python train.py --arch="vgg" --model="audio embedding model" --dataset="synthesized solo parts of chorales (CocoChorales)" --train_examples=39062 --n_mels=64 --hop_length=320 --input="log_mel" --spec_augment=false --win_length=400 --targets=["instrument"] --num_classes=13 --embedding_dim=192 --norm="batchnorm" --activation="relu" --channel_attention="se" --depths=[5, 5, 5] --kernel_size=3 --stem="deep" --widths=[64, 112, 192] --downsampling="avg" --am_softmax_margin=0.3 --am_softmax_scale=16 --init="trunc_normal_002" --optimizer="soap" --beta2=0.99 --lr=0.0027 --beta1=0.95 --shampoo_beta=0.99 --eps=1e-08 --precondition_frequency=20 --max_precond_dim=1024 --merge_dims=false --one_sided=true --adamw_lr_other_params=0.0018 --ema_decay=0.99 --steps=17200 --batch_size=64 --epochs=28.2 --lr_schedule="constant" --warmup_steps=510 --weight_decay=0.04 --adamw_weight_decay_other_params=0.01
Rows from block 11 of a small audio embedding model, named by matrix and row number. Each number is 50 + 12 x the weight over its row's rms, rounded and kept within 0 to 99. All counts start at 0.
After each channel's rows are labels from the 100 clips, of 14976, where the channel reaches its highest value: "responds to" is what is common among them. Only what is clearly more common there than usual is listed. The data: synthesized solo parts of chorales (CocoChorales). In brackets: how many of the 100, against the usual share in percent.
# conv: 3x3 conv (model.blocks.11.conv.weight, 192x192x3x3, each kernel summed), inputs 128-191

conv.68:56 42 60 56 51 51 56 40 47 58 59 40 53 44 75 46 19 60 44 57 45 55 55 39 43 41 37 62 59 35 39 47 83 57 46 52 43 55 50 37 46 76 18 37 50 38 59 54 36 55 36 41 41 43 64 54 42 36 62 55 38 38 52 48
responds to: trumpet (100 vs 8.4); note D5 (31 vs 8.1); note E5 (29 vs 8); note F5 (26 vs 8.3)

conv.164:59 42 61 46 32 44 53 38 33 45 38 62 46 46 37 51 66 41 41 44 47 48 44 34 47 77 55 44 51 54 73 55 55 38 47 48 54 49 86 34 46 47 38 35 40 51 45 36 55 65 40 38 72 50 49 38 38 64 28 61 50 83 42 44
responds to: oboe (71 vs 7.2); note D5 (29 vs 8.1); flute (29 vs 8.5); note C#5 (26 vs 10.1)

conv.102:39 22 34 48 63 51 47 48 43 43 63 40 78 36 45 49 46 42 46 49 67 53 66 47 56 39 47 49 45 67 47 40 32 48 52 67 80 46 50 52 55 52 58 45 61 45 36 50 46 72 53 56 36 45 42 58 56 53 44 69 65 47 50 64
responds to: violin (96 vs 13.9); note A#4 (65 vs 10.7); note C5 (33 vs 9.8); note A4 (28 vs 8.3)

conv.17:45 42 28 57 28 51 57 52 43 48 52 59 61 46 41 55 60 63 60 41 43 24 28 50 29 50 49 50 45 66 36 62 34 49 55 62 39 56 46 48 45 36 43 36 44 42 51 57 54 38 42 44 47 46 73 51 58 56 72 33 42 38 61 40
responds to: saxophone (93 vs 1.7); note G#4 (33 vs 9.5); note A#4 (28 vs 10.7); note A4 (25 vs 8.3)

conv.181:45 66 19 56 65 41 64 68 39 31 52 37 48 37 55 34 39 49 43 69 68 24 38 53 46 30 46 45 43 41 39 53 35 40 64 52 73 46 35 76 70 49 62 40 34 40 51 50 47 61 75 33 41 53 31 33 47 60 56 67 61 50 52 57
responds to: viola (76 vs 8.6); note F#4 (25 vs 8.8)

conv.47:40 30 35 57 33 62 44 53 45 57 42 48 48 51 43 43 54 53 33 41 33 34 28 43 51 52 44 58 27 52 38 56 53 63 60 58 49 43 53 56 64 28 41 65 57 44 67 37 51 39 54 55 55 51 34 64 49 61 47 48 51 39 39 38
responds to: horn (100 vs 7.1); note B4 (55 vs 9.1); note A#4 (35 vs 10.7); note A4 (28 vs 8.3)

conv.5:43 59 39 51 38 48 48 64 43 55 38 51 49 47 61 46 32 58 50 47 26 46 23 20 36 32 44 40 32 38 47 55 32 41 59 43 47 89 46 54 57 55 48 25 43 34 44 66 63 51 48 26 52 52 49 71 45 42 59 51 61 63 48 38
responds to: bassoon (87 vs 8.4); note A#3 (50 vs 10.3); note C4 (39 vs 10.7); note C#4 (39 vs 11.6)

conv.152:58 72 40 48 40 38 33 78 39 37 41 64 49 74 61 73 37 56 46 71 36 36 32 46 25 36 51 49 52 69 49 65 53 38 59 42 34 39 51 57 56 53 78 43 38 42 38 54 58 37 64 42 51 34 53 41 65 58 70 44 54 42 63 40
responds to: viola (99 vs 8.6); note E4 (30 vs 8.8); note F#4 (28 vs 8.8)

conv.49:59 83 72 42 40 65 47 57 26 37 27 46 43 54 44 57 72 36 26 50 36 61 43 37 56 61 46 44 41 49 41 44 60 47 37 54 55 56 45 54 45 34 40 42 40 41 63 37 65 58 37 44 39 46 57 65 52 65 37 39 44 53 31 38
responds to: trumpet (100 vs 8.4); note G5 (42 vs 6.4); note A5 (39 vs 2.2); note F5 (39 vs 8.3)

conv.57:50 19 56 28 42 43 57 37 47 55 50 58 64 49 18 59 53 28 39 55 57 43 39 43 53 54 64 41 53 47 63 51 51 57 51 59 58 46 69 31 39 32 49 51 59 60 55 46 47 58 46 31 56 69 31 52 41 47 36 43 26 57 45 78
responds to: oboe (56 vs 7.2); note C#5 (45 vs 10.1); flute (43 vs 8.5)

conv.87:44 70 30 57 48 28 54 61 61 34 49 53 58 47 57 56 46 56 65 47 57 32 39 70 60 44 60 61 71 49 51 50 36 56 44 59 51 42 59 68 65 61 51 54 31 36 36 84 55 46 54 41 41 35 70 38 55 44 58 51 67 62 53 43
responds to: tuba (75 vs 8.3); note A3 (33 vs 8.6); note A#3 (32 vs 10.3); note G3 (26 vs 6.3)

conv.157:34 45 56 35 66 59 59 32 57 82 54 57 57 40 53 47 32 33 46 80 57 50 60 40 66 53 64 47 36 48 67 64 50 53 45 48 39 68 45 46 61 61 52 54 48 61 20 47 50 38 45 56 42 42 39 59 68 66 57 49 53 44 22 77
responds to: cello (95 vs 9.9); note A3 (68 vs 8.6); note B3 (36 vs 9.4); note A#3 (27 vs 10.3)

conv.77:43 34 64 39 52 47 23 47 35 40 63 48 69 68 41 71 63 52 33 58 41 50 44 46 39 47 52 43 33 72 57 28 51 42 53 56 60 43 53 51 60 49 65 37 60 37 42 36 33 47 48 43 51 43 43 63 58 53 35 45 45 41 55 43
responds to: violin (100 vs 13.9); note A#4 (57 vs 10.7); note B4 (28 vs 9.1)

conv.48:43 50 60 49 67 33 39 68 53 63 67 76 23 52 68 31 46 62 63 42 65 46 49 47 30 45 33 47 43 47 41 39 33 23 66 53 46 53 41 59 49 66 48 32 56 38 43 49 68 62 23 38 75 53 50 53 56 20 42 52 39 42 48 41
responds to: viola (83 vs 8.6); note E4 (56 vs 8.8); note F#4 (37 vs 8.8)

conv.22:56 39 71 27 46 25 62 39 33 39 46 50 45 34 27 52 47 35 32 63 63 49 45 50 48 61 74 54 40 39 68 63 60 50 39 49 44 43 66 37 41 37 58 41 53 55 44 42 55 58 61 37 39 44 54 51 52 55 43 54 40 57 42 63
responds to: flute (63 vs 8.5); oboe (36 vs 7.2); note A#4 (29 vs 10.7)

conv.146:56 52 39 42 31 64 46 71 37 63 37 68 64 63 47 48 42 65 38 65 51 23 30 32 16 39 50 35 41 57 45 42 53 49 66 59 42 60 47 63 58 39 56 40 57 45 38 28 51 34 55 31 48 44 46 68 52 64 72 36 44 38 59 50
responds to: violin (100 vs 13.9); note A#4 (44 vs 10.7); note B4 (34 vs 9.1); note C#5 (31 vs 10.1)

conv.56:49 67 30 65 45 42 48 53 52 37 49 71 38 66 59 54 36 80 46 71 53 37 49 43 38 31 58 30 49 40 44 34 46 46 78 48 51 39 43 61 78 58 60 51 41 58 40 60 51 30 68 35 66 52 73 39 65 56 72 51 55 50 59 53
responds to: tuba (82 vs 8.3); note F#3 (31 vs 4.8); note A3 (30 vs 8.6)

conv.180:54 50 54 61 46 25 38 53 44 39 55 49 38 56 39 37 66 72 48 53 35 55 36 59 36 44 48 68 39 59 46 43 40 35 66 55 38 43 55 58 52 41 50 40 32 31 54 55 43 17 66 47 72 39 46 42 49 39 52 53 37 60 68 43
responds to: horn (100 vs 7.1); note B4 (50 vs 9.1); note A#4 (36 vs 10.7); note A4 (26 vs 8.3)

conv.120:46 61 61 37 42 55 54 40 36 50 52 26 77 41 38 41 39 30 46 35 35 68 62 26 65 36 47 40 48 47 46 54 60 52 35 68 74 49 47 32 26 34 38 29 54 46 56 47 51 60 53 50 33 51 55 43 34 51 43 38 71 43 61 43
responds to: clarinet (81 vs 9); note D#4 (42 vs 11.3); note E4 (35 vs 8.8); note F4 (26 vs 9.2)

conv.126:57 59 63 35 40 33 50 49 35 52 32 41 52 54 41 46 59 57 38 69 50 49 25 48 31 45 59 44 46 51 61 59 52 56 35 43 25 53 50 49 31 33 51 54 53 59 36 52 41 36 45 34 45 67 33 53 48 45 64 39 29 46 69 60
responds to: trombone (80 vs 7.2); note D4 (47 vs 12.4); note E4 (32 vs 8.8)

conv.11:55 47 52 32 44 45 49 39 30 54 49 56 60 33 30 58 35 24 46 46 46 49 38 52 40 52 54 47 35 46 65 51 54 41 33 23 40 41 57 36 34 44 53 35 45 51 30 51 46 43 49 26 58 47 50 27 31 33 32 46 27 67 48 49
responds to: oboe (96 vs 7.2); note F#4 (32 vs 8.8); note A#4 (31 vs 10.7); note G#4 (27 vs 9.5)

conv.124:48 39 54 48 43 43 54 44 37 27 39 63 53 42 43 55 60 33 57 46 41 47 58 49 61 62 53 53 41 38 48 32 44 45 48 33 49 40 58 39 51 51 49 56 56 39 44 44 43 69 34 54 71 52 58 34 54 52 26 47 80 80 44 36
responds to: clarinet (72 vs 9); note D#4 (64 vs 11.3); viola (28 vs 8.6)

conv.98:52 49 57 24 57 28 58 52 46 46 39 39 42 39 51 48 34 40 52 40 80 46 36 69 41 48 45 51 47 39 45 53 54 52 38 51 61 45 53 41 29 44 54 40 49 38 37 57 43 54 49 40 30 49 50 41 45 30 47 59 51 54 51 50
responds to: violin (100 vs 13.9); note F#4 (52 vs 8.8); note G4 (38 vs 7.2); note G#4 (35 vs 9.5)

conv.122:44 37 58 54 65 31 55 40 57 54 64 40 38 33 49 45 28 30 53 55 59 65 47 58 56 48 58 46 41 33 59 66 39 36 10 38 35 48 43 39 36 50 48 54 46 38 23 36 36 49 51 39 26 55 43 45 37 31 58 51 52 46 16 68
responds to: cello (100 vs 9.9); note A#3 (84 vs 10.3); note B3 (38 vs 9.4); note A3 (35 vs 8.6)

conv.73:42 44 35 58 27 50 29 54 47 39 23 37 42 60 37 64 74 45 56 29 43 41 52 54 45 44 45 41 13 54 30 40 42 48 26 58 57 46 37 52 50 34 54 58 39 55 48 39 50 65 57 70 40 35 42 43 70 56 42 36 60 33 55 46
responds to: flute (58 vs 8.5); note F#5 (33 vs 7.4); note G5 (27 vs 6.4)

conv.178:50 26 37 49 48 31 22 55 65 17 39 57 49 63 72 38 50 57 47 52 72 28 36 51 45 42 70 50 52 52 38 53 44 49 52 53 47 30 39 47 56 70 44 54 46 46 39 55 46 31 69 53 43 33 52 33 50 65 56 64 33 33 44 54
responds to: horn (73 vs 7.1); note B4 (41 vs 9.1); note C#5 (40 vs 10.1); note A#4 (40 vs 10.7)

conv.103:39 47 34 26 44 68 48 59 41 74 36 37 45 43 36 53 38 35 40 48 65 46 66 49 41 29 31 50 43 50 31 58 43 40 30 30 52 70 27 58 46 37 47 43 44 63 26 50 44 57 45 34 26 57 46 47 41 37 60 52 55 36 49 55
responds to: viola (100 vs 8.6); note D4 (33 vs 12.4); note D#4 (32 vs 11.3); note F4 (25 vs 9.2)

conv.75:60 79 58 50 42 51 62 64 64 45 61 53 36 61 41 55 46 51 68 65 70 63 44 38 63 39 44 47 71 33 35 34 43 46 56 38 55 54 52 51 45 41 51 40 54 63 62 51 88 78 52 36 52 64 52 46 45 59 52 44 53 47 63 55
responds to: clarinet (99 vs 9); note D#4 (97 vs 11.3)

conv.149:50 39 45 42 50 68 38 58 61 78 57 41 56 33 41 64 43 42 58 32 43 75 63 66 44 42 41 44 34 43 33 43 48 49 29 38 48 68 34 51 45 27 56 73 43 64 60 62 55 49 41 48 38 44 40 48 28 31 49 46 42 35 46 38
responds to: cello (99 vs 9.9); note A#3 (74 vs 10.3); note A3 (58 vs 8.6); note B3 (28 vs 9.4)

conv.182:65 57 85 65 54 36 49 55 43 49 49 59 37 44 57 54 44 41 33 56 57 69 68 68 48 82 56 53 44 48 58 37 63 45 43 35 45 50 57 60 60 48 60 63 38 53 60 40 44 47 60 54 52 38 26 39 41 52 50 62 46 56 34 41
responds to: trumpet (100 vs 8.4); note D5 (39 vs 8.1); note D#5 (39 vs 9.2); note C#5 (36 vs 10.1)

conv.66:72 68 39 51 49 45 31 66 44 50 39 58 42 55 48 51 59 71 46 57 45 53 43 66 30 47 57 77 76 56 47 35 60 43 70 52 42 45 55 58 64 43 50 33 49 49 48 65 64 37 58 48 57 50 45 43 56 59 52 56 39 42 65 52
responds to: horn (100 vs 7.1); note B4 (50 vs 9.1); note A#4 (44 vs 10.7)

conv.105:25 65 59 66 62 25 46 55 42 23 43 50 31 64 50 35 67 47 40 55 48 42 57 63 50 45 36 43 38 71 41 53 46 31 37 61 49 36 43 56 44 47 40 34 44 29 50 46 36 37 33 51 59 42 51 38 58 25 64 58 52 49 37 59
responds to: flute (100 vs 8.5); note F5 (62 vs 8.3); note G5 (43 vs 6.4); note F#5 (32 vs 7.4)

conv.64:80 44 51 60 61 72 38 62 45 63 50 56 63 46 46 56 39 46 29 47 48 53 65 46 32 42 45 46 77 51 57 44 80 65 71 45 46 60 48 64 57 44 50 57 56 65 65 43 75 52 65 42 49 69 64 57 51 56 46 49 46 41 65 43
responds to: trumpet (100 vs 8.4); note D#5 (43 vs 9.2); note D5 (40 vs 8.1); note E5 (39 vs 8)

conv.153:63 61 49 55 42 44 50 50 38 64 53 72 31 45 32 45 63 53 38 48 54 55 60 61 21 67 60 55 61 40 73 32 60 29 74 50 51 54 67 52 58 45 34 41 55 42 38 45 53 34 49 35 69 52 48 54 63 40 36 51 52 68 62 47
responds to: oboe (90 vs 7.2); note C#5 (32 vs 10.1); note A#4 (32 vs 10.7); note C5 (27 vs 9.8)

conv.171:64 42 44 55 30 43 47 36 56 53 50 41 31 47 46 62 41 43 48 41 41 47 52 37 49 47 62 46 28 35 47 65 73 53 39 54 30 42 43 43 59 49 24 67 64 71 55 46 40 64 59 47 35 52 47 59 81 43 62 45 47 50 26 62
responds to: viola (58 vs 8.6); violin (42 vs 13.9); note G#4 (34 vs 9.5); note A#4 (29 vs 10.7)

conv.116:37 41 40 32 66 52 27 37 42 81 55 63 71 42 48 28 32 41 30 64 54 53 58 43 28 38 48 37 49 61 49 65 41 52 31 34 43 57 50 37 56 41 41 39 53 49 28 28 48 50 47 36 40 69 35 38 35 56 77 50 39 46 53 53
responds to: cello (52 vs 9.9); viola (34 vs 8.6); note A#3 (26 vs 10.3)

conv.24:60 57 57 43 49 45 52 52 61 40 57 45 20 42 60 41 49 40 48 51 56 26 22 63 33 75 55 47 38 23 47 34 60 43 33 43 59 34 52 55 55 49 41 49 57 54 56 56 67 59 63 44 29 61 39 46 68 47 40 65 47 50 22 49
responds to: violin (39 vs 13.9); note D#4 (31 vs 11.3); cello (29 vs 9.9)

conv.30:55 57 51 53 45 52 30 48 49 55 47 35 74 38 42 52 44 41 57 44 36 55 73 54 40 35 38 58 82 47 34 44 61 47 30 37 39 46 35 42 41 35 49 66 57 67 45 75 55 39 38 40 30 50 69 50 55 49 45 37 52 43 64 49
responds to: saxophone (69 vs 1.7); note A4 (26 vs 8.3); tuba (26 vs 8.3)

conv.2:50 50 54 44 35 47 37 39 40 62 39 37 36 47 31 36 59 37 34 35 58 56 73 43 27 44 52 49 39 32 51 49 38 35 30 42 42 48 56 40 32 38 32 50 46 55 47 50 41 44 53 29 50 27 34 40 44 62 37 39 44 44 44 36
responds to: trumpet (90 vs 8.4); note E5 (61 vs 8); note D#5 (41 vs 9.2); note D5 (37 vs 8.1)

conv.133:34 52 44 72 50 38 64 41 41 47 37 53 44 44 55 49 22 42 63 60 49 49 54 39 34 52 32 44 36 49 50 39 46 40 54 44 35 46 50 49 62 44 48 50 62 39 39 43 46 53 32 40 57 63 42 66 80 23 49 49 66 52 24 54
responds to: bassoon (100 vs 8.4); note E3 (43 vs 2.9); note D3 (37 vs 2.5); note A3 (26 vs 8.6)

conv.74:45 48 32 57 43 40 80 56 51 30 61 53 53 39 47 49 44 36 79 47 37 50 46 50 63 38 49 46 45 27 45 49 42 53 42 53 42 48 44 63 49 54 46 40 42 32 31 48 58 66 49 39 39 41 64 59 53 56 55 57 97 55 32 41
responds to: note D#4 (73 vs 11.3); clarinet (70 vs 9); viola (29 vs 8.6)

conv.117:38 52 43 49 46 65 50 46 54 62 79 50 53 42 66 45 32 31 57 51 43 38 43 40 48 40 40 52 82 31 44 31 48 36 47 46 55 40 50 30 32 74 48 44 61 38 46 42 63 49 41 27 45 68 47 55 42 48 55 48 35 35 51 48
responds to: horn (41 vs 7.1); note B4 (36 vs 9.1); cello (36 vs 9.9)

conv.145:61 62 66 64 48 34 63 46 44 27 33 72 39 46 54 43 49 50 56 55 44 54 27 42 70 76 60 44 21 48 64 32 48 50 37 39 69 36 65 49 70 63 43 33 38 49 53 52 43 64 55 53 58 47 57 29 49 54 31 54 67 69 25 52
responds to: oboe (50 vs 7.2); clarinet (35 vs 9); note D5 (27 vs 8.1)

conv.6:32 72 27 52 55 49 36 81 53 47 41 57 40 53 68 56 46 53 58 52 57 44 44 59 49 32 41 44 44 45 46 43 30 40 54 51 47 67 45 99 63 48 52 53 43 53 49 67 65 50 64 44 42 46 51 45 51 48 48 61 48 43 54 49
responds to: viola (100 vs 8.6); note D#4 (31 vs 11.3); note E4 (26 vs 8.8)

conv.110:58 54 42 40 39 44 25 48 36 29 31 43 47 56 48 64 55 34 37 26 39 36 45 48 62 38 48 65 41 63 32 44 58 59 49 80 59 61 36 51 57 29 38 48 57 24 62 41 52 50 25 61 42 43 62 65 70 31 25 41 61 49 63 44
responds to: violin (64 vs 13.9); note A#4 (51 vs 10.7); note C5 (32 vs 9.8)

conv.33:56 48 57 44 60 44 27 37 43 43 47 41 70 37 35 52 55 26 31 39 23 62 64 42 70 52 70 51 52 39 39 61 49 75 40 56 29 54 39 46 38 29 46 70 38 35 63 40 56 30 51 45 45 40 72 55 48 52 52 49 57 49 67 43
responds to: saxophone (74 vs 1.7); note G#4 (30 vs 9.5)

conv.40:66 42 34 38 45 63 46 45 53 55 54 49 53 51 38 38 45 49 50 57 52 54 53 43 49 47 47 49 66 36 45 39 63 52 31 50 43 37 46 49 36 37 46 60 75 60 53 55 36 44 37 47 34 81 39 65 49 41 57 47 35 50 55 60
responds to: trombone (100 vs 7.2); note D4 (49 vs 12.4); note E4 (42 vs 8.8); note G#4 (28 vs 9.5)

conv.147:43 55 59 44 22 30 56 41 38 37 59 56 53 51 47 78 69 48 32 40 43 56 38 48 55 52 67 45 38 65 76 43 57 52 59 47 47 57 53 49 61 44 41 59 79 36 53 39 53 48 43 38 47 39 39 68 75 39 33 48 48 46 41 48
responds to: violin (91 vs 13.9); note C#5 (38 vs 10.1); note D#5 (25 vs 9.2)

conv.10:45 40 65 52 59 34 42 35 51 40 42 28 39 50 53 44 37 36 48 41 49 61 64 47 50 51 41 42 64 54 37 40 74 37 28 50 52 44 36 27 45 45 24 50 44 61 73 50 58 85 47 52 38 41 38 38 46 49 49 40 53 59 29 44
responds to: flute (58 vs 8.5); oboe (42 vs 7.2); note F#5 (27 vs 7.4)

conv.114:36 35 27 45 57 55 40 48 60 41 62 33 57 52 47 50 57 39 54 60 49 64 54 41 44 37 40 46 70 43 36 37 37 45 45 46 51 51 35 48 42 51 57 70 80 67 40 49 36 47 46 48 37 83 40 61 52 47 60 38 48 46 54 64
responds to: trombone (95 vs 7.2); note D4 (44 vs 12.4); note D#4 (37 vs 11.3); note E4 (26 vs 8.8)

conv.4:64 48 35 57 39 59 49 51 38 55 46 65 62 52 68 50 26 57 40 60 32 37 54 38 24 35 42 54 46 48 33 56 65 58 59 54 60 37 36 57 39 56 47 32 59 28 52 38 68 34 47 45 59 57 49 67 63 31 62 36 47 31 66 49
responds to: violin (71 vs 13.9); note D#5 (37 vs 9.2)

conv.148:53 39 64 66 44 33 35 44 58 42 49 46 52 70 50 40 52 45 51 46 53 54 68 49 41 49 47 82 68 43 58 28 58 52 66 39 31 37 62 44 42 45 50 51 37 39 53 66 46 30 58 63 58 39 50 34 74 34 43 38 35 63 71 50
responds to: horn (100 vs 7.1); note A#4 (42 vs 10.7); note C5 (27 vs 9.8)

conv.0:52 58 57 50 52 37 40 47 17 32 41 59 33 59 39 70 74 36 28 57 39 36 24 31 55 55 61 35 27 50 51 36 40 47 40 49 54 49 49 45 63 38 49 35 42 42 44 32 66 61 63 38 49 64 51 43 51 70 47 35 33 29 28 46
responds to: saxophone (61 vs 1.7); note D#4 (37 vs 11.3); clarinet (34 vs 9); note F4 (28 vs 9.2)

conv.13:56 60 73 64 42 46 67 37 52 64 56 53 29 50 61 41 58 50 44 58 47 36 23 42 50 93 52 46 40 50 72 59 53 36 30 39 47 54 79 34 49 60 36 51 45 51 45 44 62 36 64 48 51 55 52 54 56 64 86 47 28 61 46 50
responds to: oboe (74 vs 7.2); note C#5 (40 vs 10.1); note D5 (31 vs 8.1); flute (26 vs 8.5)

conv.104:67 49 37 59 43 51 34 71 34 42 32 59 67 69 45 72 45 50 28 56 36 39 63 44 42 45 51 46 41 49 36 42 74 55 51 52 47 32 35 67 52 40 72 46 64 43 60 33 61 47 49 46 62 56 31 59 67 37 38 32 41 45 85 40
responds to: viola (99 vs 8.6)

conv.106:52 42 57 61 56 61 53 65 42 69 49 44 44 54 47 44 30 67 37 48 48 63 60 57 36 40 39 79 75 49 53 31 58 54 63 52 42 49 40 53 65 39 56 56 58 49 44 49 35 53 51 36 41 60 34 51 54 45 54 56 38 43 46 41
responds to: horn (95 vs 7.1); note B4 (49 vs 9.1); note C5 (35 vs 9.8); note A#4 (32 vs 10.7)

conv.134:34 53 59 55 44 57 29 54 31 41 50 43 43 36 45 44 63 51 41 45 30 57 34 43 50 46 45 49 45 72 55 66 26 34 37 71 35 66 44 56 27 54 44 16 49 35 33 38 42 27 38 26 53 57 71 54 29 41 51 41 53 45 45 49
responds to: viola (100 vs 8.6); note G#4 (28 vs 9.5); note C#5 (26 vs 10.1)

conv.26:60 76 48 62 59 68 53 75 47 84 57 53 58 55 63 50 45 69 47 28 42 56 52 52 58 54 50 28 38 70 47 58 35 58 66 47 58 84 50 78 70 58 53 62 47 47 44 59 65 39 32 67 52 44 41 63 52 43 58 58 49 51 34 30
responds to: viola (90 vs 8.6); note E4 (38 vs 8.8); note D#4 (33 vs 11.3); note F#4 (31 vs 8.8)

conv.109:48 47 49 36 46 65 49 48 57 65 48 61 39 57 38 62 72 46 52 65 67 38 55 63 59 41 51 44 33 58 48 53 45 31 46 29 62 54 56 30 40 44 48 35 36 57 45 34 54 57 52 42 60 60 42 39 26 75 50 44 48 41 48 58
responds to: horn (39 vs 7.1); saxophone (29 vs 1.7); note B4 (29 vs 9.1)

conv.115:73 29 52 37 37 39 41 59 54 58 39 43 39 49 48 28 48 38 57 32 45 28 51 51 43 44 49 60 72 39 43 42 71 54 73 58 42 62 43 49 36 51 33 42 54 48 53 60 80 78 58 41 46 34 45 60 60 43 53 49 61 47 43 44
responds to: trumpet (100 vs 8.4); note D#5 (37 vs 9.2); note F5 (34 vs 8.3); note G5 (27 vs 6.4)

conv.135:58 41 69 55 62 15 53 43 62 26 52 67 39 46 65 41 46 55 42 47 62 54 31 77 48 53 59 33 29 50 53 60 51 47 63 44 38 38 41 52 50 57 33 46 56 45 49 37 61 37 62 56 56 47 46 33 65 41 56 45 45 42 33 58
responds to: trumpet (100 vs 8.4); note E5 (40 vs 8); note D#5 (38 vs 9.2); note F5 (34 vs 8.3)

conv.65:42 49 45 66 48 39 38 40 45 42 47 48 44 38 39 54 31 64 46 74 45 50 36 52 31 44 45 35 27 41 49 56 47 44 66 39 39 41 49 43 42 49 51 26 51 33 66 37 40 34 32 39 68 61 39 44 45 18 25 39 47 53 53 66
responds to: bassoon (62 vs 8.4); note E3 (36 vs 2.9); flute (32 vs 8.5)

conv.101:41 56 47 46 57 34 37 76 48 61 49 41 42 65 38 44 66 60 40 46 68 52 39 41 27 45 29 34 31 64 36 43 28 32 53 57 46 76 41 53 38 44 58 36 40 40 43 52 50 46 42 36 42 52 33 42 45 33 70 45 37 35 45 47
responds to: saxophone (69 vs 1.7); note G#4 (29 vs 9.5); flute (28 vs 8.5)

conv.50:55 46 44 43 46 65 37 48 48 71 31 51 55 42 39 55 36 44 44 47 44 49 34 58 51 44 68 53 49 48 58 46 56 48 44 14 32 33 51 43 53 33 59 56 46 72 51 47 61 63 53 63 49 60 57 25 47 55 49 35 43 52 47 53
responds to: saxophone (66 vs 1.7); viola (32 vs 8.6); note G#4 (31 vs 9.5); note E4 (28 vs 8.8)

conv.72:42 50 41 46 47 50 44 88 44 56 48 62 49 79 43 55 53 63 50 70 48 37 31 47 44 40 41 44 48 63 49 52 41 33 62 48 37 54 59 62 61 50 80 54 43 47 30 53 44 32 63 33 47 40 39 41 45 52 75 53 28 48 59 49
responds to: viola (67 vs 8.6)

conv.31:52 52 41 41 47 26 59 42 52 39 55 49 48 40 52 42 41 50 67 48 44 32 39 35 40 45 52 40 28 56 48 59 41 41 42 63 67 34 40 43 60 53 48 36 41 28 56 45 53 79 66 46 44 41 44 49 63 53 52 53 80 54 38 38
responds to: clarinet (68 vs 9); note D4 (56 vs 12.4); trumpet (28 vs 8.4); note E4 (26 vs 8.8)

conv.41:52 39 59 33 51 57 42 53 49 63 45 34 74 36 47 62 45 38 44 33 57 67 63 58 54 56 41 40 47 42 48 66 62 57 64 55 76 75 42 54 25 47 59 61 43 68 55 51 45 57 33 40 42 41 55 45 26 51 40 54 54 30 51 50
responds to: horn (66 vs 7.1); note A#4 (44 vs 10.7); note B4 (39 vs 9.1); note C#5 (29 vs 10.1)

conv.8:50 38 22 46 47 59 61 53 44 41 47 43 37 37 65 33 39 63 52 43 60 23 30 48 36 30 43 81 62 42 27 41 56 47 42 56 55 50 31 52 50 68 42 30 34 46 34 78 41 48 53 34 42 52 68 47 54 41 52 62 52 39 37 68
responds to: horn (87 vs 7.1); note A#4 (33 vs 10.7); note C5 (28 vs 9.8); note B4 (27 vs 9.1)

conv.83:47 52 70 40 50 41 43 39 49 38 56 58 48 40 70 51 56 33 41 83 53 46 38 50 43 48 57 35 30 30 39 25 44 34 38 45 51 46 40 38 43 72 55 42 63 65 43 44 63 40 46 45 52 69 74 51 48 62 44 53 43 42 42 73
responds to: clarinet (85 vs 9); note D#4 (52 vs 11.3); note F4 (26 vs 9.2)

conv.44:52 45 39 46 38 47 43 58 45 63 36 38 44 45 52 59 61 50 49 24 42 54 57 32 39 35 64 43 41 63 57 52 60 57 38 43 29 78 48 48 48 56 41 47 57 43 63 62 52 62 40 35 43 62 59 53 56 37 47 47 41 48 27 34
responds to: trumpet (88 vs 8.4); note D5 (28 vs 8.1); note C#5 (28 vs 10.1)

conv.88:31 47 48 63 55 43 50 63 60 45 42 58 36 68 64 39 62 66 51 56 76 42 47 83 22 48 33 54 42 71 31 59 31 47 58 52 68 50 34 58 60 67 50 35 43 29 50 58 48 51 57 53 53 41 52 46 44 55 68 54 59 49 41 50
responds to: tuba (86 vs 8.3); note F#3 (32 vs 4.8); note G3 (28 vs 6.3)